A small encoder-decoder audio transcriber, trained from scratch.
Model: 5.11M parameters, log mel input, encoder norm batchnorm, encoder activation elu, encoder depths [12], encoder widths [192], decoder width 256, decoder layers 7, decoder activation gelu.
Training: nadamw at rate 0.00081, 9300 steps, batches of 128.
Rows from block 6 of the audio encoder, named by matrix and row number. Each number is 200 + 20 x the weight over its row's rms, rounded and kept within 0 to 999. All counts start at 0. After the name is the row's rms in percent of the matrix's.
# c10: first pointwise conv (encoder.blocks.6.c1.0.weight, 192x192x1), inputs 96-191
c10.67,103,207,204,243,188,178,205,214,216,188,228,202,215,163,165,200,148,233,201,221,204,182,187,174,189,177,184,182,179,218,207,200,208,171,217,164,209,218,178,200,207,166,209,215,171,224,187,208,194,232,198,189,169,201,204,175,184,205,248,207,205,179,163,211,223,196,195,192,178,182,162,188,192,168,182,186,210,226,195,181,181,199,176,169,211,205,210,208,183,186,160,178,192,198,207,193,232
c10.68,106,200,209,209,198,216,201,248,179,198,167,167,232,204,205,227,221,166,206,221,223,210,248,188,223,171,209,182,197,192,208,213,208,208,198,191,196,214,220,222,177,201,197,229,224,210,241,196,181,205,214,186,228,185,209,219,203,192,225,188,186,225,206,206,226,225,200,249,219,239,185,211,196,217,237,189,193,193,183,209,247,201,206,210,214,205,233,187,227,194,186,235,156,195,191,195,201
c10.69,101,184,159,194,179,199,223,179,247,164,191,224,230,202,236,194,196,211,213,185,156,214,202,213,204,191,220,214,185,185,207,230,211,225,202,180,205,209,193,197,195,190,184,186,140,175,236,207,213,201,207,169,207,236,193,206,174,216,214,204,199,207,217,233,201,203,201,215,187,173,243,214,201,173,198,192,189,221,182,216,177,213,183,234,184,177,196,202,205,202,176,175,188,188,204,229,211
c10.70,098,190,227,222,199,177,171,218,198,239,233,196,190,197,169,211,205,198,226,229,191,198,207,226,191,166,204,197,190,200,195,175,216,206,182,201,156,163,245,208,182,197,187,197,195,190,166,193,196,230,188,213,178,197,231,196,213,189,190,198,190,191,193,194,218,167,204,182,187,183,218,197,204,215,181,187,167,192,159,203,193,222,214,201,240,213,200,204,200,168,201,211,176,207,184,224,190
c10.71,100,227,201,217,213,203,214,207,205,225,156,208,209,191,183,181,205,191,212,171,161,184,191,219,209,193,217,202,211,217,206,208,203,240,210,190,156,198,182,209,191,190,185,203,196,174,254,206,205,207,200,193,191,211,163,213,197,207,209,204,177,185,196,169,223,236,200,199,206,209,194,202,226,187,193,184,204,214,147,194,253,162,200,205,152,234,238,201,183,229,196,219,169,191,170,210,218
c10.72,095,186,208,196,232,196,200,237,166,223,161,177,222,203,204,191,232,188,205,175,218,196,204,196,221,199,194,208,200,210,221,209,163,181,185,180,201,205,169,216,214,177,207,204,223,178,234,208,175,179,204,183,198,218,197,214,183,186,221,178,204,183,205,194,213,241,222,209,193,189,216,211,244,212,225,172,192,177,206,215,229,202,192,210,204,143,234,203,203,207,184,209,148,175,196,200,187
c10.73,102,230,240,229,172,189,178,210,183,189,218,214,154,196,219,231,194,212,222,187,252,178,219,185,209,180,195,175,219,208,223,219,208,190,218,208,206,190,196,209,214,206,199,203,254,204,165,208,192,199,179,178,179,203,235,215,196,196,224,194,174,185,192,195,189,195,165,196,202,166,212,167,216,192,215,209,178,195,209,211,166,202,209,184,243,191,193,198,200,201,190,191,238,205,226,244,188
c10.74,103,177,208,196,203,209,216,201,186,172,174,218,236,169,213,192,224,170,148,202,188,202,206,183,184,201,194,181,212,171,178,219,199,216,216,158,170,212,231,201,238,238,233,187,219,192,170,205,151,200,211,170,180,176,183,179,209,188,171,172,217,170,204,200,186,223,172,186,218,210,215,243,186,189,211,215,193,181,193,215,215,195,185,157,206,216,185,188,198,212,185,210,177,178,180,177,204
c10.75,101,179,187,207,187,232,202,193,204,188,210,181,219,235,185,220,191,195,177,177,198,203,210,188,185,203,210,220,193,208,222,210,246,186,186,194,222,229,195,196,238,200,187,158,178,208,179,192,197,206,210,218,173,218,224,212,211,201,226,195,203,202,188,220,240,196,199,205,176,168,227,217,171,217,231,145,228,202,203,183,190,213,215,221,184,208,192,184,192,196,212,136,177,190,226,220,176
c10.76,101,226,176,175,215,194,229,195,217,206,151,229,215,208,202,173,219,198,206,167,177,208,166,213,209,188,188,220,179,207,206,199,155,192,193,220,185,201,206,231,210,196,206,191,190,191,237,202,231,203,195,187,214,188,221,227,213,192,200,222,165,211,221,195,172,209,186,237,247,229,216,207,227,179,168,216,214,196,157,204,180,176,243,221,161,181,211,232,201,215,221,190,186,242,180,225,229
c10.77,104,172,169,219,219,182,187,169,176,162,190,225,148,217,207,244,189,183,231,173,178,194,211,201,233,197,201,200,208,171,242,188,216,184,196,241,201,193,204,246,199,172,211,199,195,194,173,196,203,177,191,227,219,201,224,225,229,212,198,191,192,176,224,229,194,202,194,209,239,175,199,191,191,188,230,227,211,192,189,189,216,218,207,222,214,197,166,215,198,176,216,226,199,186,206,228,192
c10.78,100,208,206,199,216,204,231,218,239,219,196,218,195,238,216,206,203,160,154,192,155,171,203,162,210,206,211,175,194,199,195,196,176,170,167,197,177,196,222,237,175,185,173,206,176,173,171,190,189,218,193,213,192,186,203,224,210,193,220,203,208,179,209,207,217,180,212,162,192,201,217,202,185,228,172,217,208,187,214,190,196,156,161,199,223,192,187,199,202,195,209,220,189,180,176,211,189
c10.79,098,198,231,190,234,185,223,215,180,228,216,197,209,181,207,159,224,215,186,161,182,214,212,177,197,199,188,216,174,203,207,217,193,192,189,197,166,202,171,210,186,235,218,201,219,201,232,184,174,194,179,174,212,213,157,254,210,202,209,205,209,186,174,182,194,223,221,220,199,202,187,205,223,191,180,180,171,172,221,216,244,174,199,205,161,151,190,200,192,224,212,208,208,210,211,189,193
c10.80,100,193,181,201,237,194,231,177,231,186,191,206,188,214,205,181,170,184,251,202,211,208,178,225,212,229,190,205,204,184,179,230,189,173,186,198,216,171,173,217,240,214,204,181,263,208,224,189,209,198,218,187,212,189,203,201,176,202,233,230,199,203,255,202,239,194,182,222,200,197,212,224,218,179,244,241,202,211,170,207,198,217,236,192,190,177,188,173,181,233,176,172,212,206,203,221,198
c10.81,098,194,149,194,200,198,181,175,195,168,205,217,206,183,223,202,233,183,199,200,208,182,182,218,135,223,228,175,197,150,201,230,205,170,199,200,195,204,198,188,206,171,242,188,200,194,165,177,211,198,189,193,226,200,214,219,209,209,205,197,168,238,164,203,194,238,195,176,160,167,215,189,189,180,192,207,176,174,178,175,216,215,210,207,195,232,193,211,226,232,177,200,219,212,177,195,181
c10.82,097,216,198,182,198,222,191,226,166,196,188,217,185,224,193,232,182,222,184,204,203,183,247,192,162,168,177,167,228,161,185,199,203,201,206,207,188,202,218,185,206,227,203,161,224,185,168,216,154,253,196,178,197,218,201,212,203,206,217,177,202,220,186,203,199,182,176,209,230,221,208,185,183,227,206,218,176,189,201,210,166,203,219,178,193,216,209,182,205,205,222,176,207,200,195,207,162
c10.83,100,212,229,222,196,178,222,210,190,211,216,205,217,186,212,198,166,231,184,215,159,177,225,211,200,219,215,200,224,181,192,220,182,188,210,213,175,226,197,184,186,195,208,172,204,243,206,171,183,220,198,163,190,185,207,217,222,178,203,220,211,214,146,186,203,205,217,167,150,208,211,195,230,200,195,220,200,225,200,172,193,184,200,229,207,185,186,198,215,216,183,202,204,197,206,189,166
c10.84,097,185,198,176,220,192,216,192,213,177,210,209,213,178,213,157,198,182,165,180,192,237,207,236,233,210,180,181,187,196,185,205,202,193,185,206,220,204,208,169,210,190,195,147,189,205,228,176,222,194,199,221,178,222,171,195,188,184,217,186,194,180,209,216,228,198,159,209,204,223,231,207,223,193,204,209,230,192,189,185,228,215,231,173,221,229,190,192,193,198,185,139,178,235,211,210,191
c10.85,096,199,233,206,218,213,220,203,180,175,260,216,180,241,187,183,170,206,195,182,206,203,193,211,202,161,191,184,223,198,189,159,197,155,187,188,151,196,220,164,201,202,174,210,180,183,175,220,204,226,206,168,219,204,214,198,185,209,217,196,205,210,196,225,209,176,152,199,223,204,190,216,171,272,249,215,197,192,217,196,189,200,200,214,200,201,178,195,220,213,214,200,203,221,174,183,192
c10.86,099,200,209,217,196,200,190,197,217,234,196,170,240,179,170,191,194,197,201,187,211,226,166,198,198,178,224,204,196,184,206,195,192,204,235,176,151,193,192,222,211,205,172,196,187,221,242,209,196,166,197,178,191,201,232,246,180,223,195,210,211,179,198,190,226,195,206,218,170,184,199,208,179,199,238,193,204,227,176,202,216,230,195,193,211,205,219,175,206,208,203,177,173,215,217,216,215
c10.87,100,213,258,184,184,212,158,211,218,207,205,177,201,203,171,215,191,193,216,187,182,193,190,179,188,183,188,227,235,195,182,204,187,181,158,164,197,170,218,206,202,185,148,249,236,180,201,193,205,196,218,216,198,199,220,175,196,210,201,183,201,201,204,198,207,181,180,181,167,196,196,200,223,234,214,163,187,199,220,179,206,177,251,194,225,224,229,212,207,177,159,183,199,212,205,181,192
c10.88,099,190,181,208,192,189,227,186,224,189,198,156,211,207,216,231,190,184,176,193,204,216,163,195,215,247,182,176,166,212,173,219,215,205,223,165,214,210,192,235,214,208,207,191,212,195,202,216,238,167,208,215,146,208,198,187,200,188,215,211,210,207,197,208,203,204,182,207,192,199,223,236,207,188,196,190,208,193,199,206,221,180,155,207,191,181,183,189,188,216,228,220,238,246,195,210,226
c10.89,102,181,201,197,189,189,180,220,190,206,199,185,219,202,168,215,168,212,179,204,207,207,170,190,200,168,184,209,204,180,198,192,210,224,217,155,199,197,213,204,194,209,208,205,197,184,178,207,174,216,197,209,196,167,197,189,185,195,206,233,207,200,185,221,202,214,180,194,231,208,161,176,203,206,211,214,188,183,176,192,218,247,197,193,242,198,194,181,205,155,211,193,216,190,161,198,170
c10.90,098,189,203,197,222,194,230,227,204,197,190,193,204,205,177,239,187,200,189,208,199,210,215,170,214,241,195,179,178,170,200,201,202,181,187,197,186,218,223,220,178,185,190,164,232,213,206,176,230,199,243,186,179,195,232,235,199,195,181,221,228,187,227,180,203,175,161,236,150,207,222,176,207,182,217,233,196,207,224,197,185,220,182,200,199,216,170,156,214,188,186,157,182,195,186,194,195
c10.91,101,183,182,196,193,182,196,206,202,185,188,250,184,194,212,196,221,202,183,216,163,201,231,199,232,203,184,197,186,196,190,238,183,225,215,192,203,203,188,186,241,237,230,212,191,196,262,196,201,210,218,193,183,203,214,232,203,191,177,188,201,159,215,208,191,228,196,236,166,203,205,187,223,197,171,180,193,207,178,201,236,209,234,177,180,160,209,187,193,220,224,188,196,222,213,191,191
c10.92,102,215,161,181,202,180,202,173,179,199,188,196,229,203,177,161,231,225,220,196,194,192,188,200,205,198,202,181,191,217,177,214,189,209,208,195,205,221,191,186,210,189,196,208,211,209,194,190,198,200,189,223,214,216,227,216,230,190,224,187,222,201,201,225,179,221,184,214,210,175,198,177,217,178,198,153,217,182,224,221,208,203,192,208,177,185,245,211,208,181,190,176,203,196,203,198,188
c10.93,100,196,188,191,188,171,194,236,166,194,198,186,211,201,167,255,211,201,232,189,181,190,199,197,191,174,196,161,210,195,217,209,189,209,223,169,205,220,182,202,202,195,224,212,224,200,191,169,153,196,163,225,181,194,220,205,195,202,195,213,245,163,186,235,214,217,212,224,187,153,184,180,220,212,211,166,211,202,183,229,217,211,179,191,220,252,217,210,175,182,186,188,197,188,165,187,149
c10.94,097,219,207,200,202,200,197,229,213,203,204,220,183,228,246,197,202,185,146,164,173,196,197,179,222,214,167,185,185,204,181,219,191,183,177,183,210,179,181,194,221,204,217,188,216,189,183,178,161,207,226,168,192,151,163,219,192,198,188,181,226,209,220,207,183,208,191,197,211,199,193,225,196,210,182,211,179,179,184,183,205,193,190,177,167,188,203,180,181,214,233,187,197,231,199,203,212
c10.95,106,224,210,215,211,205,218,177,204,185,189,187,235,203,207,204,171,210,223,172,192,191,176,232,183,216,200,231,214,212,189,213,234,180,197,200,195,232,197,184,203,215,204,204,228,237,172,193,194,198,190,176,213,193,198,165,207,188,193,221,173,193,186,196,179,183,187,143,204,192,186,186,207,171,225,229,191,189,156,198,210,225,185,199,183,210,197,195,228,222,195,239,198,186,151,206,210
c10.96,097,202,217,189,203,215,169,187,255,225,209,197,217,223,242,191,216,219,178,176,165,202,212,179,193,199,231,185,197,225,204,219,197,234,201,187,211,192,201,196,211,239,204,207,190,198,166,186,186,213,215,208,176,179,202,202,222,187,202,169,185,214,175,172,200,235,201,168,232,187,235,209,207,216,216,213,201,208,216,207,173,237,190,204,214,207,187,221,169,197,204,212,192,233,181,225,216
c10.97,103,218,236,218,192,187,162,212,206,201,225,174,190,202,213,243,193,199,197,170,191,193,210,205,193,189,206,191,203,192,211,207,185,168,202,158,207,152,181,225,201,194,219,206,220,197,210,209,203,169,216,195,176,168,200,204,217,176,214,210,172,201,175,191,233,158,187,169,223,214,167,184,189,179,217,173,215,208,179,217,159,201,180,231,207,192,179,195,183,182,168,217,188,186,175,194,197
c10.98,100,172,177,224,225,201,187,183,161,191,213,224,163,228,224,208,205,181,191,160,192,193,181,206,206,178,196,196,208,194,221,219,216,172,213,234,214,198,196,220,230,178,172,182,237,184,173,188,175,230,175,195,188,217,203,173,219,193,239,216,232,160,209,179,209,164,206,203,200,236,196,196,217,193,208,219,225,217,201,180,185,192,171,223,182,163,178,200,213,204,249,217,187,217,192,203,210
c10.99,095,184,230,216,211,234,159,220,197,230,196,192,212,224,181,210,232,160,175,225,170,220,183,197,162,185,213,190,203,199,229,219,213,236,176,183,180,214,236,191,178,199,188,198,168,172,219,193,215,251,197,241,187,198,192,207,215,178,177,180,173,208,205,203,216,189,191,150,194,163,182,179,216,197,192,194,202,199,190,202,249,196,201,183,213,219,189,194,202,217,190,224,211,208,180,202,201
c10.100,096,213,187,202,198,199,231,208,215,175,242,202,214,200,197,194,225,222,199,189,224,198,218,227,226,225,222,202,175,184,194,200,214,225,200,222,256,228,171,149,201,201,209,180,221,235,191,160,174,205,223,200,225,265,214,195,217,186,210,232,208,225,207,205,186,219,184,222,170,203,194,204,212,169,192,202,238,182,210,184,200,199,188,206,217,170,176,198,191,222,211,174,232,188,173,223,192
c10.101,099,203,165,168,225,212,206,222,197,192,214,179,216,196,217,161,224,197,209,203,183,196,218,244,203,245,159,189,201,194,192,179,188,200,184,217,191,157,190,165,193,220,225,168,181,202,195,200,187,211,194,177,209,194,158,212,195,173,200,190,194,205,157,178,179,207,189,204,200,187,204,219,202,223,201,188,194,173,200,204,217,159,210,204,163,170,199,178,177,188,193,210,214,232,240,207,187
c10.102,106,204,205,206,201,182,207,206,202,189,171,193,213,194,172,233,188,203,162,227,236,190,218,210,184,214,193,207,180,189,176,212,229,183,241,192,186,249,220,221,208,202,214,205,241,211,219,223,206,169,218,212,193,199,205,182,196,198,181,200,192,157,191,167,170,194,203,252,211,240,164,198,178,182,211,181,200,205,182,210,175,220,209,204,214,202,194,204,204,219,205,211,190,188,207,161,174
c10.103,099,210,202,205,170,170,221,208,177,188,235,217,189,189,203,222,199,237,193,223,193,158,258,203,186,198,180,189,200,191,167,200,237,215,211,183,177,181,204,176,197,199,223,222,208,212,213,195,210,224,242,210,173,170,227,192,191,188,180,182,192,219,176,175,212,192,195,174,158,215,193,202,167,235,184,166,204,165,212,183,186,165,166,198,222,185,180,168,223,192,209,210,212,243,180,212,163
c10.104,097,183,210,167,248,213,205,234,150,221,207,168,230,194,207,196,187,201,159,228,169,213,225,236,176,212,184,212,197,194,194,199,218,211,209,204,176,205,211,186,201,145,200,231,174,191,201,180,200,223,200,188,177,182,188,209,209,172,194,191,204,217,209,213,216,231,195,209,211,227,176,191,197,223,214,210,215,191,180,220,260,217,182,230,192,220,219,197,198,204,227,200,165,167,174,164,205
c10.105,103,193,236,193,208,227,181,194,225,190,217,172,177,203,188,157,193,190,193,188,153,248,197,212,183,182,213,221,212,224,204,194,206,217,197,214,194,183,204,196,205,190,182,202,196,196,185,176,226,182,210,195,209,208,180,236,195,202,205,219,187,212,131,182,176,222,214,188,206,220,208,193,221,199,191,170,173,194,138,222,188,188,210,214,199,211,223,220,172,233,207,189,185,243,185,203,199
c10.106,102,212,185,231,191,189,181,205,190,235,207,229,200,177,193,216,183,173,226,172,166,203,137,197,191,176,186,210,252,208,191,187,187,191,205,241,216,187,184,193,235,209,165,232,201,220,215,218,210,237,189,212,188,200,201,201,187,200,220,215,188,169,208,189,204,195,206,211,191,213,190,205,217,205,177,207,189,198,222,187,200,175,210,195,227,185,204,207,224,231,201,224,231,182,164,208,194
c10.107,103,193,183,188,192,193,180,226,181,172,135,222,233,190,192,225,248,194,198,191,204,163,189,221,185,214,203,200,215,197,214,227,207,194,222,182,200,203,224,213,202,172,218,203,207,193,216,196,190,190,225,175,196,216,233,220,209,200,196,192,222,181,201,206,176,233,204,200,220,247,204,183,204,197,205,161,190,252,166,221,215,223,204,202,210,220,234,198,227,182,183,196,170,169,189,228,222
c10.108,098,167,217,249,193,233,194,225,176,226,198,201,185,207,194,225,191,208,212,184,180,212,219,180,178,190,203,239,209,234,169,219,243,206,150,184,183,196,211,196,169,227,199,203,201,196,208,240,215,177,214,214,196,187,202,175,219,182,198,189,186,168,191,179,198,165,192,206,193,182,209,195,179,217,261,170,209,212,172,216,171,183,219,186,193,191,198,192,208,205,197,196,185,208,187,194,208
c10.109,105,176,223,197,204,201,170,187,182,215,227,176,162,195,186,221,195,199,232,196,170,197,213,227,203,204,205,219,196,204,216,151,232,186,182,203,183,165,188,197,211,202,210,183,215,176,189,206,187,174,211,205,232,194,212,186,207,189,202,190,193,234,179,208,200,165,204,187,189,186,181,217,173,224,189,202,205,213,206,221,164,188,185,213,181,212,193,232,176,174,186,214,214,192,193,194,166
c10.110,098,225,219,223,194,200,177,201,190,212,182,189,205,180,230,235,193,196,192,207,204,192,220,198,215,189,214,194,228,233,198,210,211,205,213,185,200,194,195,221,192,198,220,226,240,192,215,178,178,171,177,214,198,187,198,214,185,209,212,242,208,177,218,195,226,220,221,224,205,231,214,213,235,207,210,200,218,207,228,251,219,179,194,185,225,220,218,194,183,194,187,212,221,195,205,197,166
c10.111,102,223,238,174,193,208,213,194,244,220,173,215,181,190,170,206,201,182,211,205,187,223,258,228,186,151,195,205,183,208,185,225,207,206,226,212,165,196,178,172,191,228,200,202,219,226,188,197,204,172,219,218,201,208,220,204,209,218,189,186,224,178,194,180,180,230,220,194,210,223,210,224,198,211,224,167,164,229,186,199,207,223,233,207,237,212,220,211,182,209,196,181,218,214,198,187,232
c10.112,098,209,177,220,186,227,204,201,244,231,190,180,225,216,196,193,241,229,196,193,221,206,224,222,187,228,232,195,210,228,195,234,249,231,229,240,182,177,174,205,212,188,210,188,190,163,210,228,234,200,183,193,210,199,199,180,182,206,199,195,173,182,204,196,166,244,208,195,174,190,211,200,212,212,226,172,220,184,195,230,185,235,176,233,210,220,213,193,204,191,198,235,209,216,197,202,217
c10.113,099,174,198,193,197,203,205,190,206,178,211,213,212,281,260,182,166,198,190,217,164,205,220,181,223,164,159,201,211,171,226,213,178,191,198,214,213,235,199,197,184,198,192,173,160,185,235,213,199,192,204,196,199,218,196,220,192,195,203,208,208,210,220,195,196,196,198,221,209,196,225,193,226,207,212,210,184,194,208,192,178,179,195,197,160,188,207,161,219,166,247,159,191,197,191,249,216
c10.114,100,201,196,221,181,200,205,197,188,200,157,203,191,201,213,175,223,190,190,225,180,193,182,205,207,184,204,216,185,217,233,218,198,219,196,167,205,187,215,186,216,207,218,190,170,159,196,172,211,195,174,173,205,208,177,186,211,212,210,229,191,197,189,195,216,232,234,202,182,190,220,201,214,218,182,183,210,177,206,177,182,201,210,184,175,204,221,187,200,161,193,221,201,204,214,224,217
c10.115,101,195,201,209,215,187,214,201,226,183,181,180,230,202,230,181,183,211,162,192,217,195,229,168,229,190,191,195,165,197,220,210,217,202,198,198,205,190,181,191,190,206,219,229,216,195,218,213,171,168,221,200,200,209,213,223,206,180,202,187,210,208,207,184,199,227,207,222,187,251,233,202,205,178,159,194,192,169,197,200,215,183,188,212,159,174,197,221,202,191,180,214,168,204,187,207,205
c10.116,101,220,189,208,190,189,184,219,152,205,212,177,234,172,211,226,206,202,198,183,185,213,175,165,181,200,218,215,184,210,203,203,178,184,193,188,244,179,206,187,199,193,233,212,185,196,196,170,186,210,214,168,183,210,207,192,190,211,198,189,168,241,184,224,199,201,215,216,195,176,185,176,186,226,192,219,201,223,209,174,211,207,179,208,193,188,223,216,168,180,198,205,216,187,204,190,191
c10.117,105,231,248,233,191,181,142,201,196,221,223,201,181,208,228,195,224,187,192,200,215,244,160,177,192,188,196,234,226,214,215,210,188,187,204,195,186,199,189,178,190,224,190,232,165,206,180,250,179,211,166,205,186,220,194,177,182,207,238,214,203,179,173,186,241,202,178,181,191,210,172,200,218,195,250,187,164,220,201,195,213,217,211,221,197,196,185,216,215,198,177,172,190,181,189,183,205
c10.118,096,216,212,175,198,218,200,183,182,196,199,161,185,186,208,214,193,206,208,179,193,216,221,229,221,186,225,223,200,203,189,177,194,204,215,189,183,229,198,184,199,193,217,196,165,195,151,197,217,204,174,215,191,210,176,192,179,159,194,223,205,195,229,156,180,197,171,164,188,205,201,183,182,208,201,193,197,149,200,193,205,160,188,219,195,208,204,196,194,211,212,244,195,181,177,195,202
c10.119,100,203,193,171,187,178,195,207,229,159,173,185,214,231,184,211,214,205,165,218,224,201,235,236,179,205,190,164,236,190,160,202,207,199,192,146,201,177,206,198,214,187,194,198,228,194,195,174,168,219,177,201,192,205,185,215,187,226,218,199,220,199,189,189,178,238,201,206,185,209,177,181,210,215,186,183,171,197,194,216,205,207,218,200,193,200,200,195,182,208,173,187,185,219,202,187,219
c10.120,099,216,215,171,199,162,198,217,187,212,191,202,221,232,220,193,186,208,157,173,185,176,196,178,206,213,167,211,205,186,146,220,199,181,192,180,181,205,166,194,207,183,207,210,235,182,161,235,171,190,218,176,158,201,181,189,188,204,166,196,190,179,203,179,150,222,216,206,181,205,187,206,200,207,211,198,193,188,198,239,195,171,182,199,185,168,188,178,214,205,195,178,204,203,198,236,220
c10.121,104,203,170,168,171,218,201,191,181,182,222,176,193,177,208,213,219,203,180,198,221,189,250,199,233,176,204,199,210,200,212,195,187,239,189,207,188,219,210,158,179,190,221,167,152,210,189,188,193,233,193,217,200,177,170,220,180,180,199,158,210,192,145,187,261,187,193,202,216,188,201,170,210,213,209,156,209,209,201,201,202,186,200,160,189,222,200,200,220,221,239,185,200,219,201,202,213
c10.122,099,194,202,223,225,177,206,207,197,164,199,219,176,177,178,216,188,204,171,197,177,222,159,189,194,190,184,179,210,188,198,206,189,201,208,173,216,203,197,197,227,187,173,205,199,190,203,192,174,231,199,187,220,192,196,212,224,240,218,186,189,163,193,204,203,207,205,203,207,203,182,220,146,161,170,203,183,191,204,187,217,204,179,184,206,191,184,194,188,218,188,176,179,190,155,184,174
c10.123,101,238,160,194,165,213,233,197,195,191,187,179,230,189,215,203,183,186,146,187,202,188,209,205,228,189,232,191,204,200,214,228,189,222,196,203,213,222,206,192,218,188,176,187,151,163,203,161,193,228,213,180,207,220,207,220,204,217,170,216,198,206,171,213,181,197,192,226,189,214,214,205,206,219,220,208,231,208,184,180,217,233,181,197,162,213,207,165,216,210,232,157,175,186,221,210,218
c10.124,105,205,174,184,188,191,193,217,141,214,179,187,207,149,208,218,237,214,206,188,191,188,200,185,182,189,194,166,195,198,173,213,191,219,209,229,215,211,212,197,187,182,245,197,227,232,196,158,179,218,174,211,219,198,175,174,181,189,190,214,180,181,228,209,221,205,220,239,217,199,180,178,231,189,164,181,250,157,215,175,234,196,197,216,190,202,231,187,205,172,202,198,160,162,189,194,192
c10.125,099,196,193,198,219,199,241,197,202,205,176,165,184,218,185,222,197,199,196,216,241,238,236,215,181,217,192,178,167,197,167,211,182,230,245,175,223,193,178,222,223,174,199,179,234,213,204,193,165,218,234,189,166,155,239,219,205,176,184,211,204,183,211,197,216,190,193,204,177,179,199,212,187,181,212,208,175,218,137,211,209,176,175,215,209,209,192,214,164,210,192,197,173,199,178,192,174
c10.126,106,193,188,195,166,169,198,198,193,187,181,172,227,157,193,215,199,210,179,175,212,228,149,161,176,194,180,196,178,198,177,194,171,211,210,174,236,219,172,200,206,143,170,207,206,170,185,208,189,222,232,188,174,205,213,156,188,208,221,189,230,186,202,189,222,183,201,222,213,214,211,193,212,200,169,205,220,197,188,205,218,196,173,209,175,195,207,206,208,188,197,184,186,183,202,208,187
c10.127,100,204,189,172,219,183,198,222,174,216,179,172,215,184,202,154,217,168,183,197,225,200,199,197,207,183,177,183,172,222,175,242,192,208,217,211,211,203,198,175,229,202,204,187,216,192,172,164,191,188,191,203,194,204,198,196,191,211,183,170,217,188,185,194,161,216,209,198,203,190,227,165,239,231,204,171,176,214,185,219,214,230,191,229,201,200,228,208,188,163,211,224,215,196,211,213,167
c10.128,102,210,190,182,174,205,179,208,180,164,228,219,182,196,201,215,206,209,164,191,232,188,219,215,199,172,197,204,218,183,219,218,213,192,158,207,193,203,185,196,189,187,197,147,225,217,194,168,165,229,164,184,190,189,208,218,193,190,210,178,201,217,196,186,239,183,189,192,225,223,178,199,187,183,206,182,177,205,223,209,198,195,231,163,167,177,190,178,191,222,194,169,193,211,223,198,181
c10.129,097,202,251,186,223,235,186,214,216,197,205,191,213,214,211,196,181,195,171,189,161,201,207,178,171,174,230,205,212,161,194,197,203,204,218,184,188,174,185,193,153,183,167,233,156,174,227,200,222,164,201,193,197,194,180,178,185,188,187,195,206,196,149,187,250,209,206,178,188,216,202,217,210,210,211,171,176,160,159,254,188,211,213,206,195,208,229,210,192,174,148,171,181,194,155,192,204
c10.130,099,216,196,231,193,206,214,181,190,186,209,212,191,169,188,193,203,221,185,194,184,238,189,172,207,180,219,231,179,178,199,182,150,178,216,257,202,213,238,212,202,175,202,219,193,198,207,215,211,193,152,194,190,195,229,198,203,192,193,234,193,150,201,163,235,179,196,196,207,225,233,209,189,192,207,212,188,191,180,207,198,198,216,219,202,192,177,216,241,214,204,165,162,203,166,202,192
c10.131,099,193,214,217,208,229,227,221,221,224,192,212,194,213,192,214,237,200,206,184,214,221,193,188,199,228,230,214,175,228,182,178,196,214,213,224,180,220,202,191,210,218,200,184,209,212,207,211,209,200,175,196,192,186,183,192,209,169,176,202,177,206,211,188,189,191,177,196,225,209,239,198,165,234,226,245,191,210,180,194,187,213,185,204,206,192,197,200,167,205,214,244,207,230,247,191,227
c10.132,094,198,200,198,200,183,166,187,212,188,210,203,192,225,204,211,205,199,232,220,176,195,184,170,204,194,216,190,203,186,177,225,174,203,193,190,208,198,194,191,226,207,238,213,222,220,211,177,205,180,204,177,184,154,212,195,196,179,181,246,191,166,191,174,185,185,195,189,192,194,201,224,194,189,192,188,199,186,180,209,177,183,209,188,226,214,180,156,195,247,199,195,218,199,178,218,184
c10.133,101,166,189,203,173,216,198,192,167,184,208,214,187,182,224,225,238,211,203,205,196,222,203,171,189,229,202,234,192,209,208,226,192,204,193,219,190,180,189,250,207,208,215,200,240,182,156,203,200,183,213,178,215,190,231,201,223,199,156,189,189,216,201,205,196,191,204,206,215,204,185,174,189,195,213,242,189,203,200,191,231,207,215,156,179,196,226,225,222,179,171,187,181,194,216,186,208
c10.134,102,205,177,189,196,201,201,208,169,179,206,236,205,182,172,248,212,197,168,204,296,203,218,197,215,220,192,155,188,189,206,218,197,204,175,188,172,231,201,183,212,185,226,206,209,188,222,207,181,206,182,196,186,199,213,221,188,211,205,172,201,188,241,206,209,222,225,223,190,196,192,185,192,195,228,165,200,192,192,204,240,206,206,226,159,221,240,150,228,226,208,167,203,224,216,181,213
c10.135,102,213,211,215,228,204,208,220,208,207,184,157,200,211,190,215,166,219,138,207,191,197,210,228,229,204,211,191,170,191,232,224,186,204,203,141,207,196,220,213,193,165,215,171,208,175,166,178,193,211,169,188,180,177,206,191,206,188,194,202,200,186,175,182,196,178,202,191,208,189,175,205,171,176,218,224,202,192,184,225,178,230,182,207,238,228,189,173,163,187,197,185,191,183,185,199,188
c10.136,101,187,199,209,170,181,171,225,210,173,195,241,200,198,191,226,186,199,180,219,182,182,190,193,167,212,201,195,170,179,233,226,188,200,236,205,204,224,203,214,172,174,186,229,208,149,213,180,206,189,182,217,194,192,217,181,214,229,186,237,222,171,212,179,207,219,191,197,238,191,211,170,208,242,212,173,200,199,193,218,185,228,210,221,203,212,220,251,196,201,208,179,175,212,171,224,223
c10.137,104,233,221,212,203,207,205,232,180,189,177,188,162,203,179,194,165,217,150,204,227,179,206,177,192,235,189,181,170,185,203,190,224,202,198,188,219,230,209,205,204,202,197,234,221,219,186,210,197,218,174,225,190,216,199,188,204,202,194,200,221,172,188,215,171,186,205,234,185,207,160,204,188,195,213,205,198,194,235,216,188,182,196,215,190,226,184,197,166,178,225,200,183,152,224,166,188
c10.138,101,199,199,172,167,201,232,213,192,188,183,216,207,211,206,196,212,199,228,146,224,199,223,200,210,181,203,234,178,214,197,192,189,208,222,237,168,204,191,191,207,238,186,201,174,181,196,233,243,210,236,197,217,194,203,191,209,224,194,181,179,244,213,196,176,199,214,205,218,193,257,181,187,206,212,192,183,223,204,178,186,183,232,194,180,193,215,186,201,200,193,192,205,208,244,235,227